config = dict(
    model='contrastive image-text model',
    dataset='photos with spoken descriptions (Open Images, Localized Narratives)',
    train_examples=50862,
    image_size=64,
    crop_scale_min=0.7,
    horizontal_flip=True,
    tokenizer='char',
    vocab_size=53,
    loss='sigmoid',
    embed_dim=256,
    encoder_arch='vit',
    encoder_norm='rmsnorm',
    encoder_norm_position='pre',
    encoder_activation='quick_gelu',
    encoder_mlp_ratio=6,
    encoder_head_dim=32,
    encoder_fused_qkv=False,
    encoder_bias='all',
    encoder_qk_norm=False,
    encoder_parallel_block=False,
    encoder_inner_norm=False,
    encoder_drop_path=0.1,
    encoder_patch_size=[4, 4],
    encoder_conv_stem=False,
    encoder_layers=8,
    encoder_width=160,
    encoder_positions='learned',
    encoder_pooling='attention',
    text_encoder_causal=False,
    text_encoder_width=128,
    text_encoder_layers=6,
    text_encoder_norm='layernorm',
    text_encoder_norm_position='pre',
    text_encoder_activation='geglu',
    text_encoder_mlp_ratio=4,
    text_encoder_head_dim=16,
    text_encoder_fused_qkv=False,
    text_encoder_bias='none',
    text_encoder_qk_norm=False,
    text_encoder_parallel_block=False,
    text_encoder_inner_norm=False,
    text_encoder_positions='learned',
    init='torch_default',
    residual_init='none',
    optimizer='soap',
    beta2=0.99,
    lr=0.0038,
    beta1=0.95,
    shampoo_beta=0.95,
    eps=1e-08,
    precondition_frequency=20,
    max_precond_dim=1024,
    one_sided=False,
    adamw_lr_other_params=0.00086,
    grad_clip=3.0,
    steps=6400,
    batch_size=128,
    epochs=16.1,
    lr_schedule='cosine',
    final_lr_fraction=0,
    warmup_steps=640,
    weight_decay=0.06,
    adamw_weight_decay_other_params=0,
)
Rows from block 4 of the image encoder, named by matrix and row number. Rows with one number belong to one neuron. Each number is 50 + 12 x the weight over its row's rms, rounded and kept within 0 to 99. All counts start at 0.
# fc1: MLP up (encoder.blocks.4.mlp.fc1.weight, 960x160), inputs 80-159
# fc2: MLP down (encoder.blocks.4.mlp.fc2.weight, 160x960, transposed), outputs 80-159
fc1.56:56 41 47 39 54 69 78 73 39 52 46 61 59 58 32 61 45 59 59 27 47 33 45 55 52 63 45 44 41 39 31 48 57 44 28 68 35 52 51 36 46 49 63 48 47 61 37 63 58 59 59 27 50 55 43 87 65 51 53 56 53 55 64 33 47 54 61 52 76 65 41 64 61 36 37 67 31 57 62 62
fc1.57:59 60 56 63 60 55 69 26 63 57 47 62 56 39 42 68 43 38 43 31 50 49 60 45 62 71 65 70 43 44 37 47 56 39 46 43 58 61 36 58 62 58 51 29 19 57 65 29 45 45 57 60 45 46 52 31 58 46 49 50 40 62 60 30 35 50 49 36 57 51 51 49 51 38 45 40 53 60 42 56
fc1.58:34 53 53 43 77 55 51 41 56 42 58 37 25 54 42 60 56 39 54 64 40 58 52 62 41 61 64 50 44 43 43 38 51 24 58 46 57 52 67 46 55 54 71 65 28 48 64 64 45 74 44 50 69 48 40 53 52 36 57 48 49 36 45 56 14 42 37 60 62 48 41 52 56 40 51 35 48 54 59 42
fc1.59:68 39 48 61 47 54 63 55 38 54 63 77 44 52 56 47 52 69 57 52 37 24 47 51 48 45 14 52 38 61 56 51 48 33 23 49 45 68 53 51 58 61 46 33 51 66 58 53 48 63 34 64 66 39 55 57 52 50 40 50 28 60 49 24 70 71 42 50 61 70 43 29 51 52 32 67 52 54 46 68
fc1.60:56 59 57 46 27 60 43 67 63 41 63 43 41 52 28 73 44 41 42 60 47 56 56 44 29 51 46 51 60 66 52 55 65 35 68 61 39 60 42 37 64 52 58 25 67 39 31 46 54 55 48 64 40 46 37 59 39 59 38 57 46 60 28 50 49 47 48 52 83 35 49 35 50 44 74 45 55 52 45 58
fc1.61:76 62 53 58 62 53 48 73 61 50 45 36 49 58 58 17 58 26 40 45 55 58 38 43 50 57 54 39 46 51 47 41 51 28 24 15 50 46 62 45 32 54 54 28 58 57 31 41 56 57 56 36 44 51 57 63 58 57 64 56 80 55 62 60 46 52 49 56 42 38 72 62 55 36 69 58 54 48 45 59
fc1.62:57 51 46 27 50 31 36 61 42 48 33 54 46 50 42 23 39 52 49 57 69 31 44 43 57 53 60 66 57 41 51 54 42 55 55 41 61 37 49 50 41 59 47 49 41 58 47 33 60 53 51 60 59 41 37 48 24 77 20 64 59 67 61 60 68 59 43 60 54 51 37 61 53 64 48 29 65 48 29 37
fc1.63:22 41 54 54 64 45 45 71 47 54 40 45 49 34 54 52 62 53 60 46 50 44 49 47 60 51 60 50 48 50 42 52 40 56 72 61 50 57 33 49 31 60 62 57 45 36 55 59 30 45 28 48 67 60 41 36 42 38 64 49 35 25 44 42 58 47 52 73 51 36 66 74 60 17 68 60 45 54 54 61
fc1.64:41 46 35 51 67 47 60 39 56 74 35 48 49 26 69 60 59 29 29 64 35 47 29 51 57 53 54 56 52 41 46 45 57 23 52 57 32 42 27 56 54 53 79 45 60 45 32 45 38 59 62 37 48 47 53 65 55 26 63 43 52 55 48 48 35 66 59 67 22 58 77 65 63 51 68 68 50 52 45 52
fc1.65:55 56 58 50 73 43 37 60 39 39 52 62 42 37 56 53 23 21 52 38 59 75 46 52 46 38 36 66 40 72 51 51 47 39 57 49 52 37 40 54 65 36 58 51 45 49 69 58 47 29 50 66 70 67 60 33 63 48 57 40 68 55 23 48 51 51 40 40 52 35 36 46 39 42 68 65 52 40 58 50
fc1.66:39 63 48 55 31 51 47 65 28 57 69 54 68 61 58 64 31 35 40 44 58 26 45 48 65 51 44 25 51 30 60 62 48 50 50 65 38 62 77 58 47 47 41 53 69 50 34 56 31 64 34 41 57 30 60 22 49 48 42 38 25 59 55 45 59 73 58 65 55 57 60 48 27 47 47 43 46 53 27 58
fc1.67:59 34 34 50 52 26 55 40 51 67 41 68 44 65 61 48 40 61 38 45 57 31 60 46 50 45 41 47 41 59 34 45 24 43 25 54 62 34 42 42 38 39 53 70 42 58 45 39 52 67 39 52 41 68 65 22 44 56 51 41 62 56 48 42 53 49 46 52 51 62 50 44 54 63 34 52 42 61 50 54
fc1.68:58 46 85 61 53 35 37 69 41 54 44 59 55 39 18 41 30 38 35 61 41 59 46 69 55 59 31 30 48 55 43 43 77 71 61 46 44 63 38 42 43 52 56 38 64 61 51 74 47 58 61 53 59 46 41 64 46 38 37 70 53 50 49 48 65 37 49 61 62 53 40 50 48 33 70 61 56 47 46 58
fc1.69:55 59 63 41 61 46 54 33 74 40 68 47 52 35 42 42 52 44 45 27 38 80 45 40 78 73 34 74 49 54 44 43 65 37 64 37 49 57 52 56 57 40 68 64 52 43 44 55 31 44 49 59 42 33 53 37 38 70 37 70 56 35 44 47 36 44 60 37 43 58 72 39 31 46 62 44 58 46 62 75
fc1.70:51 45 52 48 47 44 51 80 61 61 38 64 42 45 47 56 67 49 49 38 40 47 42 43 39 64 37 45 59 56 56 55 39 43 54 54 56 28 65 47 53 52 49 61 49 64 63 37 44 40 57 28 52 57 62 55 51 64 31 43 51 42 29 56 25 66 36 55 82 50 38 46 50 67 42 67 55 57 47 59
fc1.71:31 54 54 58 84 57 42 46 60 57 26 68 63 59 43 48 48 48 56 48 48 33 49 52 35 50 54 38 35 34 54 57 61 57 42 58 70 47 49 63 63 59 43 52 49 35 37 74 24 52 39 43 59 41 46 33 47 47 66 39 57 51 31 53 36 27 42 41 62 57 43 66 56 30 60 29 28 45 47 40
fc1.72:40 41 43 40 38 37 59 65 42 37 65 48 52 51 30 42 68 46 34 36 48 45 55 54 56 45 45 39 61 38 46 67 42 17 72 45 33 42 34 40 58 60 53 64 58 51 35 30 50 58 15 65 49 44 47 23 60 59 28 30 54 66 52 44 56 47 79 60 35 35 58 74 32 56 51 37 47 47 44 35
fc1.73:63 51 38 48 56 48 60 44 29 40 42 48 30 54 53 34 53 46 56 54 67 29 55 59 50 34 44 64 55 49 51 49 36 43 42 55 62 38 73 33 51 39 59 45 53 25 55 51 55 50 61 54 51 51 41 42 72 65 39 35 23 65 72 49 53 58 58 67 49 73 55 32 60 43 31 44 53 48 42 68
fc1.74:33 54 55 56 61 62 68 47 68 47 51 42 50 63 42 47 39 48 31 48 35 55 57 43 60 64 26 66 54 36 62 38 63 55 43 60 51 39 32 60 25 55 61 51 46 46 75 67 82 50 48 42 67 61 48 47 60 44 54 43 35 56 44 53 28 27 74 61 25 73 42 50 53 55 51 46 53 30 65 56
fc1.75:50 60 58 34 64 44 35 68 59 61 35 25 48 50 33 67 32 44 70 53 45 61 58 55 55 70 70 67 57 38 16 64 48 48 45 46 48 39 54 36 56 77 54 72 56 44 40 45 41 35 27 39 70 50 36 57 69 45 45 63 33 51 62 53 53 36 57 59 35 33 26 42 44 63 45 53 44 60 33 67
fc1.76:57 44 38 44 61 45 55 46 58 47 41 50 55 59 63 41 54 52 42 80 41 42 36 58 57 36 55 49 54 68 45 73 30 39 38 53 65 20 34 41 40 45 44 57 60 22 50 44 43 43 57 30 75 53 34 42 53 56 46 61 67 35 47 51 52 55 71 24 72 38 65 50 46 40 47 39 59 49 61 48
fc1.77:56 44 58 45 34 64 46 35 60 48 51 55 42 38 42 25 65 62 60 57 35 52 53 33 44 58 35 35 47 51 48 21 54 60 48 57 48 55 53 40 28 57 64 58 51 61 38 47 32 41 58 50 45 57 40 34 58 41 65 33 48 59 58 57 47 74 35 44 53 44 47 52 36 34 57 51 26 70 66 57
fc1.78:52 56 34 31 80 39 41 43 34 51 42 55 64 49 55 38 43 62 57 49 37 57 60 60 54 65 73 45 59 63 38 56 34 43 42 55 50 42 81 42 53 63 49 66 28 54 76 49 41 47 34 35 49 55 72 39 38 26 40 46 68 40 31 42 30 41 60 43 42 43 57 42 52 34 51 77 43 47 36 59
fc1.79:47 47 29 58 36 51 45 34 86 70 46 59 56 55 48 60 49 52 53 52 44 72 52 47 49 55 55 69 16 47 50 55 57 50 53 54 45 47 56 29 56 44 57 64 49 57 37 57 77 49 54 45 50 47 30 59 61 56 41 36 37 45 52 46 53 43 38 32 32 44 61 44 50 54 42 27 49 30 43 50
fc1.80:31 49 64 47 35 67 65 54 48 66 56 54 27 54 65 68 23 41 59 61 55 65 31 57 42 57 66 51 49 51 20 54 49 55 66 32 62 63 61 32 56 44 62 52 42 49 41 55 71 36 49 48 73 57 51 69 58 34 51 46 32 58 59 64 43 41 67 47 44 50 44 34 65 33 44 47 32 56 54 49
fc1.81:60 63 38 63 62 55 41 50 45 65 68 51 59 27 56 51 40 55 36 64 43 43 43 71 33 61 38 61 22 59 46 47 36 60 53 65 36 49 42 44 51 59 21 45 45 55 62 48 26 46 49 22 73 36 62 60 55 56 38 41 33 59 58 58 57 53 45 57 73 46 35 49 51 69 48 41 63 62 44 57
fc1.82:58 39 30 46 39 66 41 42 38 68 51 43 77 27 53 65 56 58 42 45 57 50 29 41 60 63 39 32 57 41 48 48 73 45 42 50 57 54 39 54 58 52 46 35 51 54 39 30 32 49 54 31 58 76 45 77 45 74 30 83 76 50 31 45 47 42 63 50 62 27 45 43 51 47 61 46 57 48 52 62
fc1.83:58 38 33 76 53 48 57 26 52 37 53 62 43 75 57 42 44 58 57 83 31 59 60 41 62 61 51 51 64 45 48 55 69 35 61 53 48 31 45 63 37 51 62 44 21 50 71 49 56 33 50 46 65 60 60 56 37 67 48 66 47 46 34 55 47 57 37 47 72 67 34 44 78 31 51 66 58 38 43 60
fc1.84:61 53 45 63 40 43 34 34 49 47 47 39 59 37 63 40 50 39 45 68 73 26 49 51 28 30 34 47 54 47 51 69 46 40 53 48 50 60 47 41 43 28 47 42 61 42 36 64 64 46 41 31 46 73 45 70 55 62 55 30 50 53 70 58 46 55 50 61 42 67 61 77 39 56 30 41 32 30 54 37
fc1.85:51 60 43 54 40 43 64 50 57 61 77 49 42 42 66 57 53 39 34 51 49 76 36 30 64 74 47 35 61 62 44 59 42 67 48 54 49 50 65 60 44 38 45 58 50 41 55 58 39 53 50 34 61 53 51 29 59 62 43 47 67 50 48 70 38 57 58 50 61 40 71 66 74 46 62 46 42 35 15 46
fc1.86:51 65 37 58 56 54 69 55 42 55 43 73 52 46 26 56 63 44 46 53 49 65 42 49 44 46 48 40 45 69 41 21 55 37 47 46 67 39 65 49 48 57 62 60 45 46 53 19 49 27 58 55 37 65 51 61 66 27 61 56 53 59 32 36 57 43 58 71 38 33 43 64 52 62 36 43 52 49 42 43
fc1.87:42 72 41 51 38 64 60 52 37 56 44 47 43 54 73 63 49 61 56 41 57 65 48 50 54 47 36 51 44 44 78 51 57 49 78 36 43 28 51 39 75 50 57 53 50 57 58 48 14 45 55 46 49 74 64 60 40 47 43 59 45 33 44 44 17 47 53 69 47 54 54 28 48 74 61 59 54 68 33 47
fc1.88:37 73 43 63 56 38 35 25 46 50 58 37 37 29 59 75 54 69 49 48 52 50 33 39 54 59 35 40 31 60 36 48 39 49 45 63 60 53 59 80 54 36 53 26 35 51 38 55 52 51 27 49 61 43 38 26 48 58 36 37 60 47 62 45 46 32 45 40 49 56 47 32 40 53 49 51 40 51 41 70
fc1.89:53 69 46 50 54 38 45 55 44 63 56 34 27 40 57 62 43 43 44 41 50 34 47 61 56 47 61 46 54 51 44 38 31 50 59 58 39 67 40 55 57 67 62 62 42 47 45 40 41 75 35 45 59 64 52 47 74 66 50 38 48 58 44 44 45 69 41 52 61 29 51 51 35 39 73 40 45 49 44 42
fc1.90:63 62 53 66 63 70 38 45 86 43 56 38 50 37 46 40 47 41 64 32 40 65 47 36 46 52 33 46 49 53 66 51 48 53 53 23 56 38 49 68 16 56 76 57 70 60 42 46 49 54 41 22 50 39 49 42 57 52 50 40 67 52 51 54 36 51 65 49 59 50 45 37 46 50 54 37 38 41 40 59
fc1.91:59 66 25 57 69 63 61 57 40 40 20 77 34 63 53 50 59 63 59 54 37 44 29 64 39 48 34 30 60 48 63 50 54 48 42 72 15 59 75 83 52 45 49 50 42 52 69 51 49 54 54 41 44 47 43 65 44 28 39 50 40 37 68 33 29 45 57 56 55 58 60 36 50 59 58 49 49 61 43 48
fc1.92:37 47 36 61 36 44 46 57 62 56 58 53 69 45 32 50 55 53 60 42 47 68 58 46 43 38 58 61 30 46 34 24 71 56 47 76 44 46 53 44 52 83 50 58 60 44 42 51 61 39 46 26 62 69 63 65 52 61 47 52 56 38 49 40 59 53 75 58 58 76 63 63 46 62 59 46 42 51 52 35
fc1.93:46 60 40 58 39 52 36 56 44 44 53 18 32 54 61 53 36 42 44 49 68 50 36 60 53 38 61 32 64 51 53 53 53 56 47 75 43 56 33 54 44 58 44 81 58 42 66 70 27 65 66 56 54 49 53 51 26 52 37 52 61 46 54 35 32 53 51 60 63 50 53 61 45 69 50 24 61 49 64 57
fc1.94:36 37 32 49 64 33 63 43 34 40 34 43 47 40 82 54 63 52 54 36 77 57 35 53 14 42 43 42 39 41 48 47 54 45 19 36 54 42 49 67 54 38 57 68 52 53 63 56 47 50 41 65 48 54 31 45 47 45 37 52 37 40 47 56 46 31 49 55 57 36 44 44 38 58 61 39 49 57 57 42
fc1.95:42 50 48 59 71 71 31 46 52 52 67 58 63 56 60 61 35 47 45 51 48 29 59 46 45 71 58 32 77 44 27 80 77 62 48 64 44 45 52 53 43 35 52 49 44 42 50 39 75 36 47 34 58 66 40 53 49 64 55 43 62 44 70 44 40 45 41 77 41 51 66 42 36 57 62 68 42 57 45 46
fc2.56:53 44 34 54 68 43 45 35 44 40 53 41 60 43 76 49 42 46 38 69 59 57 61 50 47 47 57 58 50 37 64 42 55 59 35 40 56 60 66 52 48 49 22 58 62 45 69 67 52 23 47 53 62 60 49 58 34 36 52 70 22 49 52 53 50 44 49 41 52 43 31 54 56 53 50 56 47 45 43 36
fc2.57:57 49 44 47 62 31 18 69 38 22 57 31 26 34 55 34 53 54 61 54 38 32 32 50 62 72 56 47 54 42 61 66 51 38 46 57 55 64 40 50 55 68 62 31 45 43 39 49 58 47 57 43 39 48 51 59 46 53 45 32 35 72 28 68 62 41 45 45 61 57 41 42 46 31 51 70 52 73 36 46
fc2.58:51 65 55 52 42 63 40 55 50 81 39 53 40 49 55 40 60 50 70 89 54 41 67 58 33 49 55 59 77 40 48 50 47 58 37 47 47 52 48 60 33 27 45 29 70 20 50 68 41 33 50 58 47 59 68 60 61 58 54 54 57 65 43 54 52 61 51 35 30 47 47 60 55 65 51 34 35 49 64 37
fc2.59:48 62 59 24 54 63 64 44 46 80 37 26 65 60 55 49 32 45 26 52 44 56 38 59 64 34 62 53 40 48 54 52 61 47 61 51 60 57 61 58 55 48 41 52 43 40 78 55 55 52 70 54 49 42 27 60 54 31 65 52 76 36 62 43 21 31 34 57 33 77 65 56 44 49 67 43 36 53 51 36
fc2.60:66 68 35 44 55 61 32 56 60 68 34 61 46 60 30 64 63 30 64 59 41 55 54 36 48 67 41 38 49 51 50 54 56 52 55 23 53 78 38 52 46 40 44 55 39 58 74 73 56 31 49 44 44 40 36 50 76 62 66 46 50 47 62 69 55 39 36 43 54 48 48 41 56 54 53 65 65 49 54 35
fc2.61:36 46 62 31 50 39 71 70 57 53 33 48 40 45 44 50 65 58 52 38 56 58 55 50 67 41 52 42 24 54 44 46 66 56 60 59 68 63 48 67 60 49 41 45 58 63 38 46 52 44 53 39 60 38 39 40 66 61 76 49 54 47 19 54 44 44 49 40 44 41 39 42 68 39 62 52 59 46 43 47
fc2.62:80 54 54 64 51 48 54 63 56 40 58 53 47 40 49 67 45 37 53 42 60 51 60 31 47 68 28 41 46 42 63 51 52 41 49 51 56 40 28 69 62 67 36 56 53 37 55 71 60 48 65 55 52 46 43 37 77 26 50 47 54 40 69 56 35 37 47 36 68 47 55 30 42 48 47 56 66 23 34 61
fc2.63:47 32 51 58 55 55 46 67 50 42 56 78 49 62 47 62 46 18 31 52 42 44 57 36 39 35 63 48 38 51 49 27 53 50 48 62 56 59 47 62 73 63 57 69 41 50 65 56 40 77 56 69 40 46 64 65 46 24 37 44 53 47 49 33 55 50 41 37 85 64 62 56 62 61 53 30 41 43 31 45
fc2.64:44 38 70 46 49 30 59 38 47 64 44 53 42 59 36 29 52 51 52 54 31 77 50 36 54 61 60 51 30 57 51 42 57 55 48 53 34 39 39 41 44 38 56 45 44 54 38 31 43 44 58 56 67 48 21 48 34 58 37 35 54 51 30 52 63 43 53 51 53 24 44 43 51 47 45 42 49 32 57 61
fc2.65:38 59 65 54 57 26 38 43 37 60 43 40 64 35 53 27 46 52 64 52 26 58 55 53 34 58 44 51 55 42 52 67 32 58 55 37 54 46 46 49 48 55 51 24 30 56 49 53 46 48 38 41 39 43 63 48 51 60 32 38 46 59 65 63 46 52 52 54 46 59 62 41 55 24 46 50 53 77 38 52
fc2.66:46 47 60 29 40 62 43 54 41 42 65 58 53 62 51 53 41 45 52 43 56 41 35 30 74 38 37 36 44 70 55 52 37 67 37 47 61 51 44 58 56 53 50 58 49 43 46 45 43 42 34 42 60 46 90 72 70 44 56 55 40 57 59 45 48 53 29 42 46 33 22 71 58 52 50 53 41 66 43 69
fc2.67:50 86 51 58 44 55 33 58 48 48 65 61 53 47 64 41 60 48 44 56 52 42 29 63 63 67 47 50 30 41 49 53 51 37 40 52 37 70 61 52 50 40 28 53 54 43 47 65 59 29 43 54 50 51 31 53 76 47 49 43 61 71 25 45 58 52 42 44 60 42 50 48 70 45 60 44 46 40 28 40
fc2.68:48 35 39 32 48 48 47 43 59 41 54 65 44 46 68 21 36 29 50 58 69 61 57 49 48 13 39 61 53 59 39 68 55 55 45 51 36 52 43 42 56 50 33 56 49 60 51 37 29 46 61 39 48 71 75 42 34 61 43 47 54 38 58 56 57 45 34 27 38 55 52 33 46 61 43 35 41 55 29 62
fc2.69:61 53 40 41 66 50 53 69 47 55 37 44 31 46 34 65 49 47 31 58 63 56 56 61 34 54 54 60 65 63 47 35 41 33 58 65 24 61 61 38 48 27 25 37 51 63 46 62 62 67 65 63 44 45 57 46 54 32 86 61 28 38 43 64 47 54 51 60 42 57 33 64 39 53 60 38 52 39 50 41
fc2.70:51 60 68 49 56 53 61 28 51 30 50 54 56 50 62 61 49 74 62 47 42 46 41 54 40 25 59 73 53 57 46 48 49 43 40 59 38 66 49 54 34 53 57 48 67 46 72 46 42 51 28 56 44 54 55 35 47 43 49 48 45 63 70 13 73 49 54 61 60 55 53 38 55 55 22 70 35 59 51 45
fc2.71:54 71 54 35 48 57 41 56 54 57 46 58 39 53 36 49 54 67 48 41 57 69 54 64 56 53 48 45 35 46 44 55 39 44 56 51 56 58 32 56 30 58 57 46 55 44 47 30 49 59 53 63 74 54 71 68 45 35 10 53 40 52 68 40 39 48 35 72 61 33 57 47 46 60 54 60 73 33 40 38
fc2.72:57 44 71 35 31 39 41 52 58 44 40 34 41 36 61 37 38 67 53 62 53 30 33 55 49 56 48 46 51 54 43 21 42 52 57 49 38 56 48 44 47 32 49 41 70 67 28 62 41 45 57 56 85 65 46 31 44 51 52 61 58 53 83 46 65 53 28 66 60 60 33 75 45 40 53 30 35 76 37 59
fc2.73:59 55 36 42 58 56 54 63 66 58 39 35 31 72 43 53 43 56 59 43 29 67 60 56 57 61 65 30 39 47 18 39 48 66 40 51 48 42 47 40 34 49 46 63 34 31 33 37 39 55 58 58 50 47 51 73 49 47 45 34 54 53 56 46 54 40 41 50 45 33 26 40 39 46 55 56 36 52 67 23
fc2.74:34 55 37 46 47 52 48 47 47 46 27 49 45 50 49 51 65 54 45 53 71 61 71 37 44 51 72 34 46 29 66 45 46 59 40 37 42 64 39 62 48 49 45 47 54 80 31 47 41 31 49 47 39 41 49 68 43 67 48 63 45 29 25 64 52 61 41 44 46 54 36 43 54 64 40 24 40 62 26 54
fc2.75:46 39 47 39 49 50 55 58 34 20 59 50 41 50 52 42 62 48 51 57 34 65 46 26 54 53 36 38 60 46 55 45 41 37 52 25 55 55 49 71 47 50 47 44 37 68 45 43 54 65 62 66 28 53 58 32 63 59 51 55 68 65 38 47 43 70 62 25 42 59 45 52 57 44 62 44 63 43 60 40
fc2.76:41 33 49 58 51 35 80 53 67 61 51 41 57 55 56 30 52 40 61 53 20 34 34 39 60 64 41 62 40 38 44 49 66 50 42 48 46 56 49 54 48 64 57 51 60 51 48 45 51 49 59 77 54 43 59 35 50 59 74 59 23 49 57 75 49 57 35 47 60 31 41 56 55 58 44 51 57 52 40 17
fc2.77:69 57 53 53 31 46 81 36 62 48 54 49 39 39 55 40 44 59 64 52 61 55 49 51 41 44 47 50 70 30 45 61 75 39 45 17 52 48 41 48 52 62 57 26 62 42 30 36 72 56 57 37 62 69 40 71 55 48 47 73 53 43 47 39 35 47 60 56 36 60 39 25 44 69 60 42 58 43 49 58
fc2.78:32 67 76 51 47 56 53 61 59 45 35 72 62 35 35 70 73 39 60 50 23 52 58 30 37 30 31 53 43 37 72 42 52 30 40 39 31 66 50 64 50 39 55 37 59 80 66 41 42 44 51 61 39 39 45 63 56 61 45 42 62 65 46 58 52 48 47 52 61 61 73 60 51 32 35 52 45 59 67 58
fc2.79:36 65 41 41 70 29 51 48 36 44 57 50 38 65 74 53 37 46 63 44 67 38 65 53 41 46 52 45 68 45 57 46 70 24 62 42 65 60 50 41 23 69 43 41 37 33 57 54 34 61 43 52 57 66 54 46 46 59 55 78 41 33 73 47 34 59 62 42 46 41 53 47 52 30 52 65 41 56 54 46
fc2.80:41 56 40 32 54 54 36 35 50 40 54 47 60 47 56 58 41 39 65 34 25 58 56 65 45 64 30 26 39 33 47 57 64 36 31 77 42 54 52 38 28 39 45 48 59 42 50 51 52 48 34 47 47 59 42 46 53 48 34 62 41 45 33 51 36 32 56 47 47 51 57 49 68 67 70 44 67 71 47 25
fc2.81:55 52 51 47 50 53 51 65 64 39 24 50 50 51 42 70 51 63 25 41 25 34 54 59 48 42 27 50 48 43 51 47 32 54 59 66 45 61 55 58 61 39 36 74 76 70 56 31 42 31 50 52 49 78 70 53 41 52 43 69 64 52 43 51 41 57 38 50 36 55 52 59 67 50 48 48 65 61 61 41
fc2.82:25 53 71 42 45 51 45 46 47 41 63 48 53 57 59 23 45 52 50 46 61 40 80 66 37 35 56 59 43 64 68 56 39 57 70 47 55 35 40 44 31 40 48 88 37 56 42 60 62 26 51 61 48 35 50 66 54 36 32 34 53 43 44 33 31 66 58 46 50 56 59 55 54 29 48 56 43 56 70 41
fc2.83:65 62 48 51 67 51 43 45 49 49 48 60 68 43 42 42 62 63 55 54 57 58 38 49 54 45 72 50 60 42 56 26 33 45 34 39 54 28 67 47 69 54 62 60 24 44 58 57 58 33 49 50 51 51 67 51 59 51 35 63 53 25 51 60 38 47 44 51 33 50 55 43 44 39 45 22 45 57 37 54
fc2.84:38 38 62 44 21 42 51 50 54 42 60 53 40 54 68 35 37 55 57 36 53 64 41 42 59 62 63 42 37 45 55 68 50 53 61 32 64 40 69 65 46 50 60 66 47 70 71 22 46 55 56 57 43 51 62 55 54 53 35 59 58 52 45 66 62 50 77 37 47 63 61 47 48 55 46 63 46 67 56 44
fc2.85:49 45 53 49 46 52 40 48 67 70 32 54 34 64 45 29 44 58 62 69 49 47 71 47 54 52 52 05 36 58 55 42 52 48 66 49 67 50 43 58 62 41 48 61 52 45 40 40 62 33 43 60 54 39 28 61 55 69 52 53 56 63 60 32 55 42 56 54 38 50 36 51 51 44 34 56 59 40 52 41
fc2.86:63 57 58 53 65 40 57 51 61 25 42 36 66 53 33 67 46 60 31 69 47 50 45 35 53 64 47 59 50 53 66 47 44 52 57 48 34 74 43 20 60 46 42 71 46 65 38 35 76 52 67 34 36 41 48 56 54 55 62 38 55 46 45 62 47 56 43 43 38 40 65 47 28 35 59 51 50 55 47 70
fc2.87:41 60 42 44 56 34 43 61 37 68 34 61 60 41 51 44 58 53 35 23 45 42 43 51 53 60 63 33 45 50 44 44 50 46 38 45 53 53 43 48 19 57 39 32 55 49 53 19 54 38 36 37 67 58 48 53 57 44 57 49 61 60 34 79 42 41 48 37 54 48 35 38 52 33 61 61 28 36 34 25
fc2.88:38 41 62 38 51 68 38 47 42 60 44 45 31 57 54 41 45 66 43 52 34 68 53 55 62 58 43 43 51 33 50 49 45 45 35 60 55 48 52 40 46 45 36 50 79 38 45 29 32 63 67 57 55 54 24 53 51 36 31 43 48 33 66 65 46 68 53 59 23 59 51 36 28 74 54 43 46 42 63 60
fc2.89:57 52 51 39 33 36 53 43 46 17 44 44 53 44 47 38 59 43 49 72 49 65 51 61 46 57 49 31 47 50 49 44 69 23 38 40 70 62 37 50 71 37 45 37 36 51 37 19 24 50 42 40 51 28 36 56 42 31 59 78 68 56 61 59 68 41 51 58 53 56 58 57 55 39 48 41 41 59 71 53
fc2.90:46 61 50 34 26 52 70 48 37 48 70 50 57 85 57 57 61 35 50 68 62 37 47 25 39 46 39 53 40 47 46 42 53 51 61 71 34 52 44 59 45 62 39 33 35 31 58 55 68 26 57 64 77 66 53 53 54 52 60 67 36 41 53 36 52 47 52 30 43 54 62 49 47 50 61 62 58 54 86 56
fc2.91:62 53 50 44 46 53 49 38 46 65 63 76 63 47 35 43 43 30 57 30 58 30 84 55 48 53 55 47 35 53 44 48 49 57 79 67 58 41 63 44 50 60 55 42 53 61 50 47 45 48 58 54 34 64 54 42 54 39 77 59 66 60 58 48 60 49 58 50 73 56 60 78 45 60 55 33 35 43 44 34
fc2.92:66 36 47 64 30 55 48 28 45 63 40 47 21 47 64 38 60 54 40 56 43 43 42 71 48 31 72 37 65 32 68 51 53 24 31 55 46 44 52 53 48 71 56 70 75 54 38 46 45 44 53 45 72 60 44 53 52 57 39 44 26 54 36 49 41 32 71 53 47 51 38 50 46 61 33 37 73 36 41 61
fc2.93:48 41 40 38 35 29 27 26 49 49 59 66 54 44 56 52 13 45 49 44 38 43 56 50 55 71 36 65 40 38 38 49 33 57 61 68 46 35 44 66 45 36 45 74 35 46 63 47 33 41 41 63 59 44 17 47 63 57 44 53 43 38 60 54 43 36 52 19 59 53 61 71 61 51 61 60 44 37 37 50
fc2.94:56 45 42 59 51 59 58 52 58 46 80 48 55 48 47 51 65 25 66 38 53 58 48 61 66 45 54 40 53 58 55 66 42 39 45 42 31 35 76 67 69 56 58 49 32 44 39 41 46 28 34 45 37 54 58 34 35 66 57 52 46 44 60 67 51 66 46 58 46 47 37 45 38 52 48 55 42 49 77 22
fc2.95:42 49 32 57 64 44 28 54 56 48 59 46 58 60 59 53 42 64 48 78 70 56 55 37 51 50 55 64 37 34 51 46 63 50 39 49 53 42 37 41 37 46 59 44 50 60 54 58 39 60 58 53 48 50 45 57 46 32 71 33 17 20 40 49 36 72 43 45 41 49 52 50 60 48 35 67 71 41 24 37